From a checkpoint of a small image VQ-VAE.
Model: decoder norm groupnorm, decoder activation relu, decoder widths [32, 64, 96].
Training: 16200 steps, batches of 512.
Data: trained on photos with spoken descriptions (Open Images, Localized Narratives), 101725 training examples, 81.5 epochs.
Rows from block 7 of the encoder of a small image VQ-VAE, named by matrix and row number. Each number is 50 + 12 x the weight over its row's rms, rounded and kept within 0 to 99. All counts start at 0.
After each channel's rows are labels from the 100 images, of 14848, where the channel reaches its highest value: "responds to" is what is common among them; "colour at peak" is the nearest of a few named colours to the mean colour under the peak. Only what is clearly more common there than usual is listed. The data: photos with spoken descriptions (Open Images, Localized Narratives).
# conv: 3x3 conv (encoder.blocks.7.conv.weight, 256x256x3x3, each kernel summed), inputs 0-255

conv.35:43 47 44 56 50 41 54 25 77 71 79 52 45 45 40 52 50 38 53 43 55 53 49 51 65 51 44 38 67 72 45 43 67 49 47 51 46 49 55 55 40 45 62 52 53 54 47 49 41 44 51 53 55 50 47 56 54 50 40 39 59 51 42 28 67 54 56 51 29 45 38 71 46 58 46 62 70 49 85 72 50 50 50 41 53 50 43 54 41 46 47 48 50 51 52 48 67 61 49 48 43 92 36 81 52 40 48 51 49 46 45 54 51 54 48 36 58 23 51 62 15 52 54 44 48 58 49 53 58 35 27 48 56 57 67 51 53 40 45 59 43 50 36 54 44 70 54 59 52 50 56 56 45 88 49 49 50 54 46 56 35 74 50 87 89 56 45 56 51 44 49 49 39 47 38 49 59 37 52 47 48 48 31 44 53 71 48 32 43 45 58 69 68 26 51 43 67 59 57 49 63 42 60 51 61 45 61 46 49 48 45 46 54 48 42 32 40 46 48 54 46 49 51 35 51 29 48 41 42 35 59 50 47 47 53 49 83 49 60 48 51 45 54 56 74 58 48 90 68 38 53 47 88 46 91 43
responds to: text has "sky"; text has "buildings"
colour at peak: white

conv.164:49 44 51 50 59 63 52 40 36 36 25 45 25 64 54 60 52 57 62 51 51 50 58 51 37 47 56 55 21 34 45 95 25 65 58 36 82 57 53 51 62 52 39 38 61 40 47 44 51 49 44 41 38 41 44 49 47 52 51 45 63 52 46 55 33 43 51 37 47 57 41 26 48 47 40 45 41 53 22 30 45 39 43 52 53 50 56 32 47 54 50 50 56 32 39 57 39 49 35 44 66 18 34 37 34 47 51 15 50 67 55 51 58 50 40 44 49 80 55 45 63 43 58 41 49 42 47 51 47 48 55 59 44 64 46 48 55 61 03 32 53 49 47 50 53 33 55 47 44 45 34 50 54 23 53 48 46 59 56 53 48 41 50 25 21 57 50 46 42 49 48 57 50 39 48 40 52 44 48 58 53 50 48 41 45 39 53 56 55 66 22 34 20 76 44 41 37 47 46 50 44 65 38 55 47 57 40 53 36 41 55 57 39 46 56 49 59 49 46 42 50 50 47 59 54 57 39 57 42 55 49 47 52 59 44 52 24 49 49 33 58 51 47 49 24 48 54 03 52 49 40 54 22 55 17 63
responds to: text has "red"
colour at peak: red

conv.43:48 50 54 49 49 45 48 32 80 72 83 58 44 47 50 48 39 49 53 39 56 52 44 44 50 52 40 35 68 74 50 56 72 54 45 46 39 51 57 52 44 46 64 53 58 60 46 54 49 48 53 52 55 54 46 55 51 46 36 46 55 58 55 40 71 57 59 61 46 47 42 76 43 58 47 58 67 45 91 72 48 49 50 41 55 53 41 64 37 53 48 47 45 54 55 45 66 52 50 46 48 96 33 92 52 40 43 48 50 53 44 50 49 45 49 39 60 39 46 58 25 46 58 47 44 57 42 55 57 36 32 46 57 56 62 54 55 41 25 59 42 55 40 54 45 68 52 57 47 50 52 57 47 92 45 51 50 51 43 56 44 74 53 87 95 62 46 54 44 48 50 43 51 50 52 48 51 43 56 45 45 47 39 44 49 72 48 37 41 55 62 70 72 50 47 42 72 54 58 48 63 46 66 46 56 50 52 35 54 45 43 46 57 46 46 38 42 46 52 56 48 44 56 34 59 61 47 40 42 31 58 54 50 39 57 56 82 53 64 37 49 48 57 49 75 55 55 57 63 49 57 48 95 41 90 48
responds to: text has "sky"
colour at peak: white

conv.63:51 49 52 49 55 51 51 46 28 29 17 49 45 58 52 54 62 49 53 51 58 52 59 52 45 37 51 42 32 26 45 67 32 52 52 36 65 50 50 52 51 33 30 51 51 56 41 47 53 52 48 41 46 45 39 46 51 52 42 57 60 55 52 52 31 48 49 43 48 47 46 28 44 41 44 54 27 47 20 21 46 38 47 51 52 52 59 40 46 49 49 54 49 36 38 54 19 47 45 52 57 11 43 29 38 53 57 38 50 62 48 53 56 43 47 40 49 69 48 37 60 48 56 46 52 29 42 49 43 48 49 50 50 64 50 38 55 48 21 29 40 55 47 56 55 20 51 44 48 43 46 53 43 18 52 47 53 60 45 51 47 25 46 11 09 49 48 44 49 55 48 65 56 41 52 51 47 48 44 46 51 38 39 46 46 29 49 52 56 69 34 19 31 62 47 50 35 50 52 49 48 49 41 51 49 49 21 48 44 31 50 48 49 45 47 51 44 49 48 29 50 45 46 44 49 47 27 51 46 53 50 49 47 58 54 48 07 54 53 31 53 54 43 53 19 53 49 17 60 49 46 51 15 47 06 47
responds to: text has "red"
colour at peak: red

conv.18:46 50 55 49 46 43 70 59 48 48 51 56 60 51 36 58 49 54 44 51 41 50 47 48 47 53 44 98 37 49 50 67 45 55 50 57 75 56 53 46 53 53 50 50 70 53 73 51 58 59 52 53 46 43 50 61 60 58 89 69 52 50 38 46 49 48 44 39 61 60 58 49 55 53 56 52 50 51 48 49 58 60 70 78 51 44 63 37 64 55 51 59 69 48 54 51 53 57 58 60 67 45 68 49 52 46 57 38 51 60 40 45 50 46 45 53 45 38 77 44 87 52 60 57 47 47 89 59 58 64 63 47 48 45 63 46 48 81 73 47 99 32 51 60 48 50 67 47 62 47 50 58 61 47 51 40 47 70 46 56 53 49 52 47 47 59 46 57 72 51 59 51 59 52 53 40 52 64 55 85 66 60 71 64 63 49 58 54 63 72 40 49 36 70 64 41 50 53 51 45 58 47 52 64 60 53 57 54 40 92 48 72 55 57 54 48 95 69 53 51 39 76 52 56 58 63 48 47 58 50 46 59 42 59 55 54 47 47 42 87 45 39 50 57 51 51 50 61 47 45 49 56 47 52 46 54
responds to: text has "black"
colour at peak: black

conv.126:43 48 41 45 53 44 61 45 47 47 41 43 38 45 48 57 42 51 47 52 41 42 48 51 49 49 46 99 33 42 40 64 44 43 67 65 84 51 57 46 45 58 47 56 60 26 64 49 46 45 49 54 44 40 47 65 38 50 93 47 48 42 28 58 47 50 48 32 43 44 50 41 47 58 51 43 47 49 38 46 53 61 48 58 51 41 42 32 53 38 51 54 66 45 57 50 50 54 46 45 65 36 58 42 64 43 47 25 47 39 53 54 54 49 36 43 54 46 72 46 56 60 51 43 42 50 85 48 46 50 51 53 49 39 55 46 46 88 23 46 98 46 50 65 50 46 42 41 53 50 45 46 48 39 51 39 41 57 45 40 44 45 33 39 37 52 52 53 41 48 52 41 29 50 41 39 53 48 55 94 56 50 46 75 52 48 48 50 38 42 35 47 34 57 57 18 44 52 50 46 58 51 51 57 63 42 51 56 48 90 51 49 52 40 33 50 99 36 55 53 60 80 43 49 42 51 50 59 53 48 41 50 47 47 38 36 43 50 38 80 51 46 46 48 43 42 43 43 42 42 52 41 37 50 37 55
responds to: text has "woman"
colour at peak: black

conv.145:55 49 45 42 54 40 51 42 39 41 32 42 39 42 54 64 49 48 51 65 57 51 47 51 57 46 41 89 18 33 39 50 36 41 67 46 79 47 56 48 43 64 42 57 54 58 58 47 50 49 49 54 44 40 46 54 34 56 83 39 58 40 19 63 39 52 50 23 37 42 50 31 50 57 50 42 42 46 29 39 50 57 47 45 51 48 38 21 40 36 47 44 58 49 53 43 46 61 45 44 63 29 51 33 64 51 44 26 34 46 48 61 45 44 38 44 54 55 60 46 73 54 51 48 42 51 72 41 45 42 42 42 49 45 52 39 41 71 50 43 80 65 43 75 36 37 35 31 50 48 55 50 43 31 46 34 38 55 47 42 44 41 35 30 27 62 53 52 50 44 51 38 32 49 43 45 49 37 51 75 51 36 39 74 51 42 38 52 37 50 25 38 19 52 59 13 40 50 47 48 63 44 49 48 63 42 48 41 56 75 43 43 56 46 34 78 79 37 57 52 59 64 42 43 45 48 45 51 56 36 50 48 46 42 42 40 41 45 41 82 50 49 48 42 34 39 43 38 63 43 50 42 28 41 27 47
responds to: text has "woman"
colour at peak: black

conv.230:44 53 56 49 47 52 38 32 79 73 75 42 47 56 54 61 36 44 52 30 38 51 52 43 38 52 50 36 67 70 48 52 68 55 48 43 21 51 56 55 54 47 65 50 50 31 61 48 45 47 54 53 58 46 50 47 40 48 33 32 45 26 63 39 69 63 63 66 37 52 52 74 44 57 48 43 69 56 76 70 46 53 48 44 55 53 34 69 45 38 51 44 35 56 56 40 66 57 50 43 62 77 30 82 55 42 39 57 51 21 36 47 53 42 53 50 55 37 38 62 02 51 56 57 46 58 42 37 59 53 36 50 65 49 53 55 64 39 27 58 43 27 45 41 47 69 41 51 46 48 48 54 51 75 47 55 54 45 52 45 43 74 46 73 77 74 55 49 60 49 46 33 57 54 55 28 51 42 56 47 32 41 44 36 50 73 58 50 41 50 62 69 67 46 49 48 70 53 58 44 54 49 63 34 45 46 57 47 53 43 44 46 45 45 37 23 44 41 46 57 40 45 50 58 50 71 45 49 45 43 58 45 45 32 46 53 76 51 69 37 51 41 59 38 66 46 33 49 24 51 57 49 77 45 74 50
responds to: text has "sky"; text has "grass"
colour at peak: white

conv.193:49 55 49 49 64 67 44 33 43 41 43 42 00 54 55 44 50 51 45 38 51 47 64 51 20 48 50 38 40 42 60 99 47 63 69 32 99 58 69 54 48 37 50 49 62 29 53 48 57 51 49 41 45 58 42 42 42 59 33 48 60 44 53 49 48 40 42 56 43 44 65 49 46 49 64 39 42 57 41 43 48 40 58 51 58 71 42 48 53 30 52 57 49 46 48 49 46 56 50 42 62 38 57 48 46 44 43 00 46 51 37 55 43 63 52 53 44 62 49 61 68 51 56 50 55 53 40 40 53 31 68 64 34 58 49 47 53 55 09 41 48 46 56 34 58 50 48 44 47 36 52 51 48 41 54 53 58 65 59 49 49 36 51 37 41 48 48 40 35 50 48 43 43 36 56 41 47 40 51 51 40 41 39 30 43 46 62 54 48 75 44 45 41 99 42 35 45 42 42 54 44 46 49 46 45 66 47 62 54 48 57 63 42 55 50 49 57 44 44 51 36 48 56 45 49 80 40 55 51 59 55 49 55 51 35 56 36 45 47 17 40 54 48 35 48 43 43 65 54 53 47 47 41 41 37 50
responds to: text has "color"; text has "red"
colour at peak: red

conv.176:32 41 41 61 46 44 53 30 72 68 78 50 55 52 38 50 62 38 57 36 42 50 55 50 74 49 53 39 59 71 48 44 59 38 46 67 51 53 56 50 50 43 58 55 57 49 56 46 36 44 50 56 58 48 49 52 58 55 41 40 52 45 35 27 62 58 47 44 35 51 47 64 56 54 46 61 69 59 81 69 55 52 57 48 56 54 49 50 61 48 43 49 49 50 46 54 66 59 55 36 42 87 50 75 52 45 53 51 51 49 49 48 62 58 54 48 55 31 49 68 08 55 54 42 48 63 46 51 69 40 42 49 63 65 62 56 53 43 50 58 41 37 43 42 57 70 59 65 48 51 52 56 58 81 51 54 58 56 55 52 32 75 54 86 85 53 55 56 55 45 52 51 40 53 38 43 63 47 48 44 51 55 51 36 52 69 54 32 47 45 53 67 58 26 48 36 66 59 56 49 54 44 65 53 57 41 68 62 54 47 50 55 47 55 44 24 38 53 42 53 38 46 42 52 45 15 56 49 43 43 62 45 42 51 59 48 84 54 63 47 52 46 51 57 67 61 44 99 33 47 58 55 85 56 88 49
responds to: text has "sky"
colour at peak: white

conv.199:58 51 52 45 67 64 31 48 46 42 41 45 25 55 46 56 54 54 55 57 35 58 59 53 48 49 47 16 43 41 50 58 44 50 68 50 70 60 56 45 60 53 44 43 49 13 54 48 53 54 43 36 43 53 51 37 43 55 13 42 62 48 66 69 45 49 48 61 56 57 42 44 55 46 46 45 43 55 44 41 46 44 51 66 59 55 36 55 56 52 50 56 28 36 43 51 42 56 38 30 66 43 63 52 39 52 44 23 43 60 61 51 45 55 41 53 42 77 28 37 78 46 47 45 49 39 29 48 47 55 62 52 43 51 51 53 50 28 03 36 33 36 48 54 45 40 43 35 31 48 37 50 50 44 50 44 47 44 60 49 55 43 48 39 44 61 62 42 46 40 59 59 56 45 47 35 44 49 36 31 29 41 54 57 44 46 59 58 60 60 41 39 42 99 44 32 44 49 38 55 51 64 43 29 40 54 41 61 36 47 52 56 48 55 50 52 31 50 41 41 52 30 43 56 47 99 42 57 58 57 42 46 46 39 52 48 34 42 41 31 60 51 51 30 41 50 46 22 49 49 42 48 43 56 38 66
responds to: text has "color"
colour at peak: red; orange