From a checkpoint of a small image VQ-VAE: encoder arch vgg.
Rows from block 2 of the decoder of a small image VQ-VAE, named by matrix and row number. Each number is 128 + 24 x the weight over its row's rms, rounded and kept within 0 to 255. All counts start at 0. Numbers have three digits each.
After each channel's rows are labels from the 100 images, of 14848, where the channel reaches its highest value: "patch colour" is the nearest of a few named colours to the mean colour under the peak. Only what is clearly more common there than usual is listed. The data: photos with spoken descriptions (Open Images, Localized Narratives). In brackets: how many of the 100.
# conv: 3x3 conv (decoder.decb.0.0.conv.weight, 64x64x3x3, each kernel summed), inputs 0-63

conv.1:174155111136103130158142127099114120122123131132086117142122130097152152146118126133112141153138155093096163140120153089167137131124146119111075144128191139152147103092094105160087112138098147
patch colour: white (63)

conv.8:037132118098155129117135128086141124157131125141153139132151142167178139112152135152134116092118117081130113142122166115148112132156152124146144085123117147147137093158114148158159105137128120
patch colour: black (37)

conv.4:142057136129113143137140121125125123120142108134100108127118111132161139080125161129141111172132111151100135114092105146165119105091073160149084116145138099133088122098130107133111114080110132
patch colour: black (100)

conv.30:089146132150131131134124112124094177135159145099135108152151114088195143132104108121142081108130155119119140118076137100141125126113140145112098106147139133146088077125096162154121144095134132
patch colour: black (53)

conv.60:091102094117139159149116137122101110147133154084136124120136142126166141106129162119093092110133142124149160181168101146138123089158138133117154123136108139147118128149121109103214122143110129
patch colour: white (85)

conv.35:140093101147112137111107147107138127117167106134152139154132144124146108077111109132193161109106113116129166108088181133155117168136128123139110114126188126130159124085126127113100133131135094
patch colour: black (93)

conv.33:063166136134132090117131145141147149151120134140139156135179131144111137156152121144107151129116112166145134100117120119191160108116141156155153103116110113183113142140106118172146132162103110
patch colour: grey (96)

conv.13:168120160144148082140120133156133135151118134125126148112114138164125147120140108131070160109116137168139104098161078102101159107108122097116105138130144116138104135109139142194184112123122138
patch colour: brown (79)

conv.43:099099117107133148122135116159128126115126174086117155120088104115133167125116149129108100122133121140158147150145068146106114110100133119166164148142139133105068123110122088149135148067133121
patch colour: black (99)

conv.17:123092160088112102125127123150153163160145089126127124130148084123134129116118110188114173158097123113116109128114123101101138093117122106162122163135094117141133132073108100079115104149132123
patch colour: red (43)

conv.20:068158093132103081115132104084142123125100134128107102144093123120111155163095127153158123156130098100136168105152127162131092127129153141147159143133129122099145120103119113151070130115137150
patch colour: brown (70)

conv.38:139111149090145124142151129139161119147160111143126132100067099098136170132162136135124112091169109143157120140112134088124083174099147106147132077124084143144103134125093114119105140133122137
patch colour: pink (31)

conv.47:104100096130122111121138129133158143150148097135066087157100129140123127161092155133151179180161113133156148116129092106136107120136085115131140145132119135143131098120105088092151159142109114
patch colour: white (44); pink (37)

conv.29:099136103112111125079140129122140143134152094116096123156143132087091122135104127162125140147080112073103182131100141148137110143109148136115126166115173126086101123112101110095099138100127120
patch colour: white (58); pink (31)

conv.55:149128132119129167108157115169124118129108163102095118139083139113131151131130143150114153170146113186087111163092082128138126117101120141177097135160120113116124135098130134104137103085094130
patch colour: white (96)

conv.7:159102122140155104161117132157100136140170127095112155129118134156128126103142093144086127119107143122127110133147089090119130099141141100083083123103178144124104126102148106108190113096121143
patch colour: black (89)

conv.3:060102168142144123114126109139158143143117125109130115143127105151149119133096169147089116131141101133150104142110122119157120139129094103116194125115127140158090108088112113104090166108115161
patch colour: white (40); purple (32)

conv.62:097151134124095099110136116145123151127123117112127115124106136120156151178121143120137111118115143133126127100148122111130119099110152118167144180174146135147104125139103157234153099125134139
patch colour: brown (60); black (38)

conv.44:086107126119104106118140135156168170159143109181120099179104112114147133108110079161119147142091100146139116127140124082151110130109131104140146127128142130151128119078125147086109131109094149
patch colour: black (92)

conv.11:110136144097113126165127136141089144148094087124155127143118150114129105147159129151105128131142136114133191130115169160140145083161121102114148122156138133155164103080170123101147125129088159
patch colour: white (39); pink (38)

conv.50:101115128100127106122104128118166109145151147133107102140097118119092111119121140166085129141104096143105064129099138125137097141161120102101161123111113132142195138076105150105098131131148137
patch colour: cyan (30)

conv.49:109110149131118146113155107124114128141132145154125092143152093104151159114123115109164149102159136123158106149126122090174136145130137106141170150168132135136119092103064157083085129142150159
patch colour: white (100)

conv.57:133089108070141108154107150117108090140117084129087136112126125136131073090140101174105117089121137105154098108120116130125121121139107114120128084116093125106121076130133128109140127080147127
patch colour: black (100)

conv.26:087130184122136138128140115139122142127152153119146104150128101114131118138122172120135084115109128107129103156116127067114128094098129118128152136117124135130118081112127131046126158071150139
patch colour: white (74)

conv.46:154125149117123132156168137133104123139114150137090129144097075154124165127135149148141121144135139066175124120097102121151115081124098150126082113109116129121126129069139093150134128153117091
patch colour: orange (53); red (42)

conv.9:125137131192120129106090124159113129109100176093115141139170158132115108126111135093180147130147155120143119115164138154131194122120118148115152152108134128119170141110119172143109136126142098
patch colour: black (50)

conv.19:120110142099113128157125100156109146150150137122118114127144113125125098131104176155100164126153128113116174114159127116122117092055078114116113150092118133145167142086111158095119159137132147
patch colour: pink (26)

conv.0:107130100158148100142107122136100156149103150150126112150155111131115109143129128139061104201146098143126129137105086154141066115169136163129147107112153133143107109117113121119098115122131121
patch colour: pink (36)

conv.28:068137110149120138111150130129130115128122173123115106151131132132116170119113138126086188139134109119137107153161141109180119143130148102107145120128162132194157109170086102119133127135144107
patch colour: black (80)

conv.31:118124168142118143136135134107126124132132121142134123142132132115092128099100120126170165092131150138130091172141146098108161114149121100136118120116131118125163103074112114046079142099142165
patch colour: white (98)

conv.51:088192142134118064144126118156126166142161137132133090113117117115107119158112111124119116155149133119156115119146099148140099081169101112111143133153121128144136085118109126129140121085104176
patch colour: brown (63)

conv.53:083070139132112114134146109147122123138137127136131083125102114088182136079109108170116133158119098128123118087109139116148100136146096132124108106138155118151145123081130127180133138126120176
patch colour: black (100)

conv.18:148110165103092143151135118127123129074120111113154118125087116141163120070126131107150116176163127125116111095139140121130130143145137140106097150143087119135114128147144143154088105142080188
patch colour: black (100)

conv.32:102154121133110144134110108122115143141136113135118085155109115124099125151097138125124124125134122113126103199118135087155105125156130104128160129169137150143140108116095110043100103121116177
patch colour: white (83)

conv.56:075122140087130116114133110157149150143157126161150130136084149120144145124141160164175152116123074154108177115126112146115089130146131152161093082133118115123138113123103126145092091127134119
patch colour: black (74)

conv.41:107121134115121130144138126184134139133102137139076126117149139089129110132129090114142152134072149145152084140164114106118178096073099145124142134114098122122167125092131126126117120089133167
patch colour: white (29); pink (26)

conv.27:095060108131093118120137117112133128137117115130114114164129121110158101087101141153150149118111128120110117063111158117149132091140129106136173125127111103155176098112107145178108133102121123
patch colour: black (100)