Rows from block 0 of the decoder of a small image VQ-VAE, named by matrix and row number. Each number is 50 + 12 x the weight over its row's rms, rounded and kept within 0 to 99. All counts start at 0.
Before each channel's rows are labels from the 100 images, of 14848, where the channel reaches its highest value: "colour at peak" is the nearest of a few named colours to the mean colour under the peak. Only what is clearly more common there than usual is listed. The data: photos with spoken descriptions (Open Images, Localized Narratives). In brackets: how many of the 100.
# conv: 3x3 conv (decoder.mid.0.conv.weight, 96x96x3x3, each kernel summed), inputs 0-95

colour at peak: white (88)
conv.62:49 45 48 58 45 48 51 45 45 40 51 68 56 51 29 73 35 55 48 44 63 33 25 50 55 69 51 67 76 30 56 55 56 62 48 54 73 22 49 49 41 31 64 45 54 58 58 42 48 62 55 74 48 49 51 49 53 39 55 38 40 60 61 59 65 49 47 25 47 56 66 60 30 32 60 50 17 62 51 60 37 52 51 60 60 69 62 37 52 47 35 36 44 53 36 43

colour at peak: black (60)
conv.30:48 41 56 41 53 58 57 50 51 55 47 87 48 55 49 55 31 58 47 38 58 46 56 53 58 63 36 35 61 38 50 67 57 44 43 58 49 41 55 51 48 47 50 51 51 48 62 45 56 54 58 58 38 50 46 43 53 51 56 15 49 51 62 56 62 53 31 47 51 59 59 54 44 49 55 63 39 54 54 54 48 73 46 59 50 49 03 41 45 47 45 58 99 69 49 53

colour at peak: grey (89)
conv.42:74 41 51 52 75 57 64 42 69 60 50 61 53 55 39 44 43 53 37 53 60 31 36 66 53 67 43 70 69 39 65 55 46 27 42 62 56 44 49 58 51 37 31 40 32 51 70 51 47 40 66 57 23 44 45 60 60 56 58 66 48 39 70 51 56 47 37 42 50 49 60 64 36 50 52 70 28 65 42 65 48 44 26 50 48 44 45 43 42 53 43 63 68 22 44 55

colour at peak: pink (46); white (27)
conv.58:44 44 53 43 52 61 58 57 64 42 47 76 54 50 48 76 30 56 52 41 55 32 39 44 47 56 41 51 79 34 60 59 67 47 33 43 47 14 53 56 52 43 44 33 65 41 69 44 43 41 39 68 39 55 49 50 70 46 44 30 52 42 60 55 64 60 46 49 51 54 73 52 36 56 64 65 38 47 55 57 31 60 49 64 64 67 76 54 46 48 31 49 29 59 54 47

colour at peak: brown (75)
conv.57:62 46 54 51 69 62 51 57 45 21 61 77 32 49 25 77 55 61 52 62 54 30 38 68 47 43 49 58 63 39 43 58 46 66 40 64 49 37 41 48 47 64 53 60 51 54 76 28 40 65 56 61 48 48 66 65 63 48 51 33 29 62 53 55 61 52 56 27 55 58 72 78 41 43 59 57 44 74 49 55 41 53 57 40 53 61 42 53 65 51 46 51 62 48 49 46

colour at peak: brown (75)
conv.48:70 42 55 45 48 70 50 60 62 41 52 58 55 43 49 61 40 63 37 47 68 42 41 51 57 53 46 55 55 30 48 62 49 55 41 70 48 56 49 58 44 52 44 59 47 43 77 41 45 56 58 62 58 49 59 52 62 36 48 25 34 46 67 54 63 49 39 48 47 56 76 64 48 51 56 71 43 54 58 56 35 58 44 68 60 60 03 51 56 45 54 42 96 55 49 44

colour at peak: pink (68)
conv.34:55 54 40 50 39 71 50 59 59 41 45 52 54 46 51 82 50 52 63 48 54 47 51 31 55 43 55 46 58 44 45 50 63 54 30 55 50 37 51 58 49 62 34 48 55 38 74 52 51 50 61 58 44 42 46 55 57 61 53 33 54 32 50 59 52 46 31 48 60 50 64 52 42 57 51 46 48 43 41 47 37 52 33 52 48 62 94 58 45 54 37 51 00 62 54 43

colour at peak: black (94)
conv.6:48 35 59 34 72 67 64 51 42 46 47 79 49 56 45 58 37 62 46 42 58 39 46 67 51 55 35 50 66 32 50 63 50 54 48 59 53 00 48 44 44 46 62 50 58 65 55 36 35 51 46 57 44 51 52 50 57 51 54 44 43 47 64 56 57 58 40 43 43 60 69 66 43 48 55 61 38 60 52 63 45 59 51 54 48 51 74 36 57 52 48 54 31 56 48 53

colour at peak: grey (67); pink (30)
conv.53:62 48 62 48 68 63 56 45 54 38 35 57 39 66 33 76 46 72 43 56 67 28 48 62 63 60 38 53 65 17 50 46 45 46 46 65 54 48 49 54 35 26 72 54 59 61 59 37 47 63 52 58 40 65 63 62 55 47 52 52 26 53 52 59 68 42 32 31 48 56 72 66 42 53 61 58 33 65 61 55 34 51 38 53 44 59 50 49 49 43 31 59 55 58 51 34

colour at peak: black (100)
conv.18:58 53 54 62 46 55 39 41 52 45 41 99 41 60 46 46 64 48 42 65 57 45 44 53 57 47 50 64 44 49 44 37 42 52 57 62 54 20 46 50 39 55 45 70 43 54 47 54 53 61 59 47 58 48 58 53 44 48 55 68 45 59 43 48 43 41 52 47 43 45 48 49 49 48 42 44 54 55 57 43 58 39 47 33 53 55 32 54 55 40 58 44 76 60 41 43

colour at peak: pink (39)
conv.70:64 45 47 52 61 60 56 45 72 59 34 13 52 45 41 55 38 62 35 49 70 43 27 58 51 65 47 71 55 22 67 61 50 43 48 75 52 78 51 59 56 46 48 56 45 43 71 48 50 56 56 63 47 47 44 50 48 53 51 73 41 52 72 47 72 50 36 43 43 66 69 61 45 56 51 66 30 60 44 59 37 46 38 59 45 52 65 40 45 56 55 50 31 32 45 50

colour at peak: pink (48); white (44)
conv.88:62 52 60 47 63 63 55 65 59 41 54 61 55 57 57 70 41 60 40 48 51 28 36 58 51 52 59 70 74 46 61 37 53 43 34 50 39 32 55 55 47 54 48 41 63 47 65 45 51 45 51 52 41 53 54 55 71 43 46 71 44 42 60 50 60 48 43 54 50 38 67 50 34 54 60 64 48 62 58 49 44 32 48 59 60 57 99 54 47 42 33 46 23 53 52 47

colour at peak: brown (73)
conv.65:42 52 54 40 66 57 68 58 35 47 44 80 53 62 46 68 51 52 62 40 49 22 16 67 48 52 31 85 84 44 55 64 60 50 49 42 56 26 51 44 46 52 63 42 57 68 50 41 50 46 43 65 36 52 35 49 53 48 54 56 52 50 67 55 57 58 53 39 45 58 55 57 28 50 52 58 43 57 48 57 42 62 57 61 61 46 63 35 42 57 35 46 47 21 49 55

colour at peak: pink (67)
conv.79:71 43 52 40 37 70 47 46 59 46 40 50 62 43 33 55 47 60 51 52 67 48 43 46 61 51 39 51 53 24 47 62 52 59 50 75 42 45 37 61 45 48 52 61 45 44 78 45 40 60 72 60 61 51 51 57 63 42 49 17 35 44 65 61 65 40 44 39 54 57 69 70 49 64 55 73 41 56 65 64 38 62 40 57 68 49 60 57 58 45 64 42 14 63 46 49

colour at peak: white (99)
conv.7:40 43 45 39 44 52 54 60 48 59 51 66 62 49 59 50 40 46 57 31 41 62 65 38 51 48 63 42 35 52 55 33 57 44 45 43 48 00 51 53 47 45 45 28 49 39 48 52 55 39 43 50 46 47 40 44 40 53 51 70 60 40 56 52 49 54 47 58 51 58 48 40 68 60 49 42 60 31 44 53 42 36 45 61 41 55 98 49 36 56 44 50 19 50 50 55

colour at peak: black (55)
conv.49:68 48 59 45 80 74 45 47 46 31 47 83 32 56 45 60 59 60 38 62 61 31 29 71 47 45 31 53 54 32 46 62 37 65 46 74 52 18 46 41 42 63 52 69 52 66 59 45 37 61 46 53 66 47 63 59 52 41 47 39 34 58 50 48 51 42 51 43 39 52 59 68 50 50 44 69 45 73 53 47 59 62 58 43 55 48 49 49 71 51 59 48 52 55 45 40

colour at peak: brown (73)
conv.4:44 25 48 44 67 69 59 41 63 33 39 67 52 44 51 89 34 65 61 47 59 30 25 55 63 62 54 61 74 35 53 60 51 58 46 58 52 24 48 48 53 36 51 37 57 47 64 35 42 53 55 68 50 54 48 47 56 47 55 47 46 62 61 59 63 61 40 41 51 46 73 62 47 44 58 68 22 61 42 64 27 52 47 51 50 50 64 36 59 63 45 47 43 39 48 50

colour at peak: grey (61)
conv.51:45 59 64 41 55 60 67 63 58 50 55 60 31 68 53 62 33 62 40 41 44 42 68 56 51 47 49 47 60 50 59 30 66 36 35 45 36 50 58 56 60 60 53 63 67 33 63 50 66 61 52 48 23 58 57 53 57 49 48 84 42 35 45 52 60 44 36 59 63 59 59 49 32 55 71 68 59 45 53 44 37 29 45 62 39 53 59 61 40 36 18 65 65 65 61 54

colour at peak: black (98)
conv.85:50 47 57 44 65 65 57 46 56 45 50 99 44 57 45 66 41 64 46 50 58 32 42 60 51 54 36 52 71 32 53 67 55 47 46 57 48 34 52 47 51 46 50 57 60 53 62 43 48 55 54 61 39 52 53 54 58 46 51 30 45 52 57 52 59 50 45 47 50 57 63 59 36 46 58 65 40 59 53 53 42 64 48 51 54 52 33 44 52 44 40 54 69 54 50 47

colour at peak: pink (41)
conv.84:48 48 61 39 49 81 50 43 59 57 44 70 46 53 58 83 40 70 50 48 70 43 30 40 67 65 38 67 73 18 42 48 60 55 51 63 46 33 55 53 54 31 56 47 66 54 53 53 49 59 60 59 52 56 46 59 49 43 60 52 36 55 48 60 62 40 28 51 51 58 50 49 39 55 62 72 37 62 72 56 38 52 42 57 50 39 71 43 61 24 49 38 35 63 45 47

colour at peak: pink (43)
conv.19:57 46 65 46 65 77 53 43 54 34 42 41 38 68 46 79 39 60 50 50 57 20 31 63 58 47 46 75 74 27 44 39 51 52 34 54 55 56 48 48 47 51 41 50 61 56 66 41 47 54 47 57 37 47 54 57 61 47 51 77 43 51 57 57 59 51 42 43 43 52 71 60 27 46 50 56 44 60 62 46 44 33 44 51 61 55 76 42 53 30 28 48 28 68 47 34

colour at peak: pink (38); white (26)
conv.15:44 36 54 41 66 63 56 58 60 42 39 75 59 48 36 60 41 68 30 52 64 39 32 57 58 59 54 65 60 31 54 52 41 52 50 70 47 06 42 40 46 35 62 56 48 47 70 28 43 58 50 61 38 47 58 51 50 43 54 64 35 64 61 58 63 51 44 41 40 57 69 75 47 51 53 62 34 57 46 63 27 37 53 50 53 56 72 45 53 58 50 45 34 34 42 44

colour at peak: black (99)
conv.46:48 42 54 57 60 60 50 37 49 41 53 93 45 56 42 62 47 67 49 56 56 37 27 62 55 58 55 74 59 37 48 37 40 56 59 60 57 00 51 40 47 45 59 57 48 66 55 42 45 63 55 59 49 50 56 55 52 48 55 84 39 64 52 52 57 46 43 35 44 53 53 64 44 37 56 62 30 66 54 52 50 33 54 51 50 56 60 39 58 44 46 47 52 44 40 48

colour at peak: black (83)
conv.16:56 52 60 44 53 61 41 61 63 48 47 97 50 54 60 53 52 51 48 50 51 42 43 50 52 46 44 60 52 52 48 49 50 47 42 52 42 39 49 55 41 65 37 52 50 35 48 53 50 55 57 46 53 51 51 53 58 51 49 40 51 39 47 55 50 42 45 54 54 46 54 48 46 63 47 48 62 42 68 42 44 54 43 50 57 42 00 57 53 28 49 49 99 81 51 47

colour at peak: black (49)
conv.37:61 45 54 57 72 53 46 27 73 36 38 90 36 59 27 54 60 62 44 64 58 27 35 72 58 66 45 68 54 33 46 47 35 52 53 63 54 38 39 48 46 47 55 60 41 67 59 45 45 68 50 51 49 52 60 67 51 46 48 72 34 71 49 53 56 43 50 30 40 46 67 63 35 42 47 57 37 74 54 49 42 44 46 34 50 49 43 45 62 46 49 55 64 50 44 41

colour at peak: grey (68)
conv.36:54 60 60 37 67 70 51 65 33 35 62 51 26 59 58 54 54 70 47 54 45 45 53 67 45 35 36 46 38 48 36 41 52 61 43 48 31 58 43 45 35 71 61 79 76 60 32 45 44 78 36 40 54 62 71 66 55 52 42 48 30 42 31 53 49 47 66 55 44 36 50 77 52 55 63 47 61 54 56 45 62 47 60 47 47 43 42 67 64 42 45 52 62 67 59 48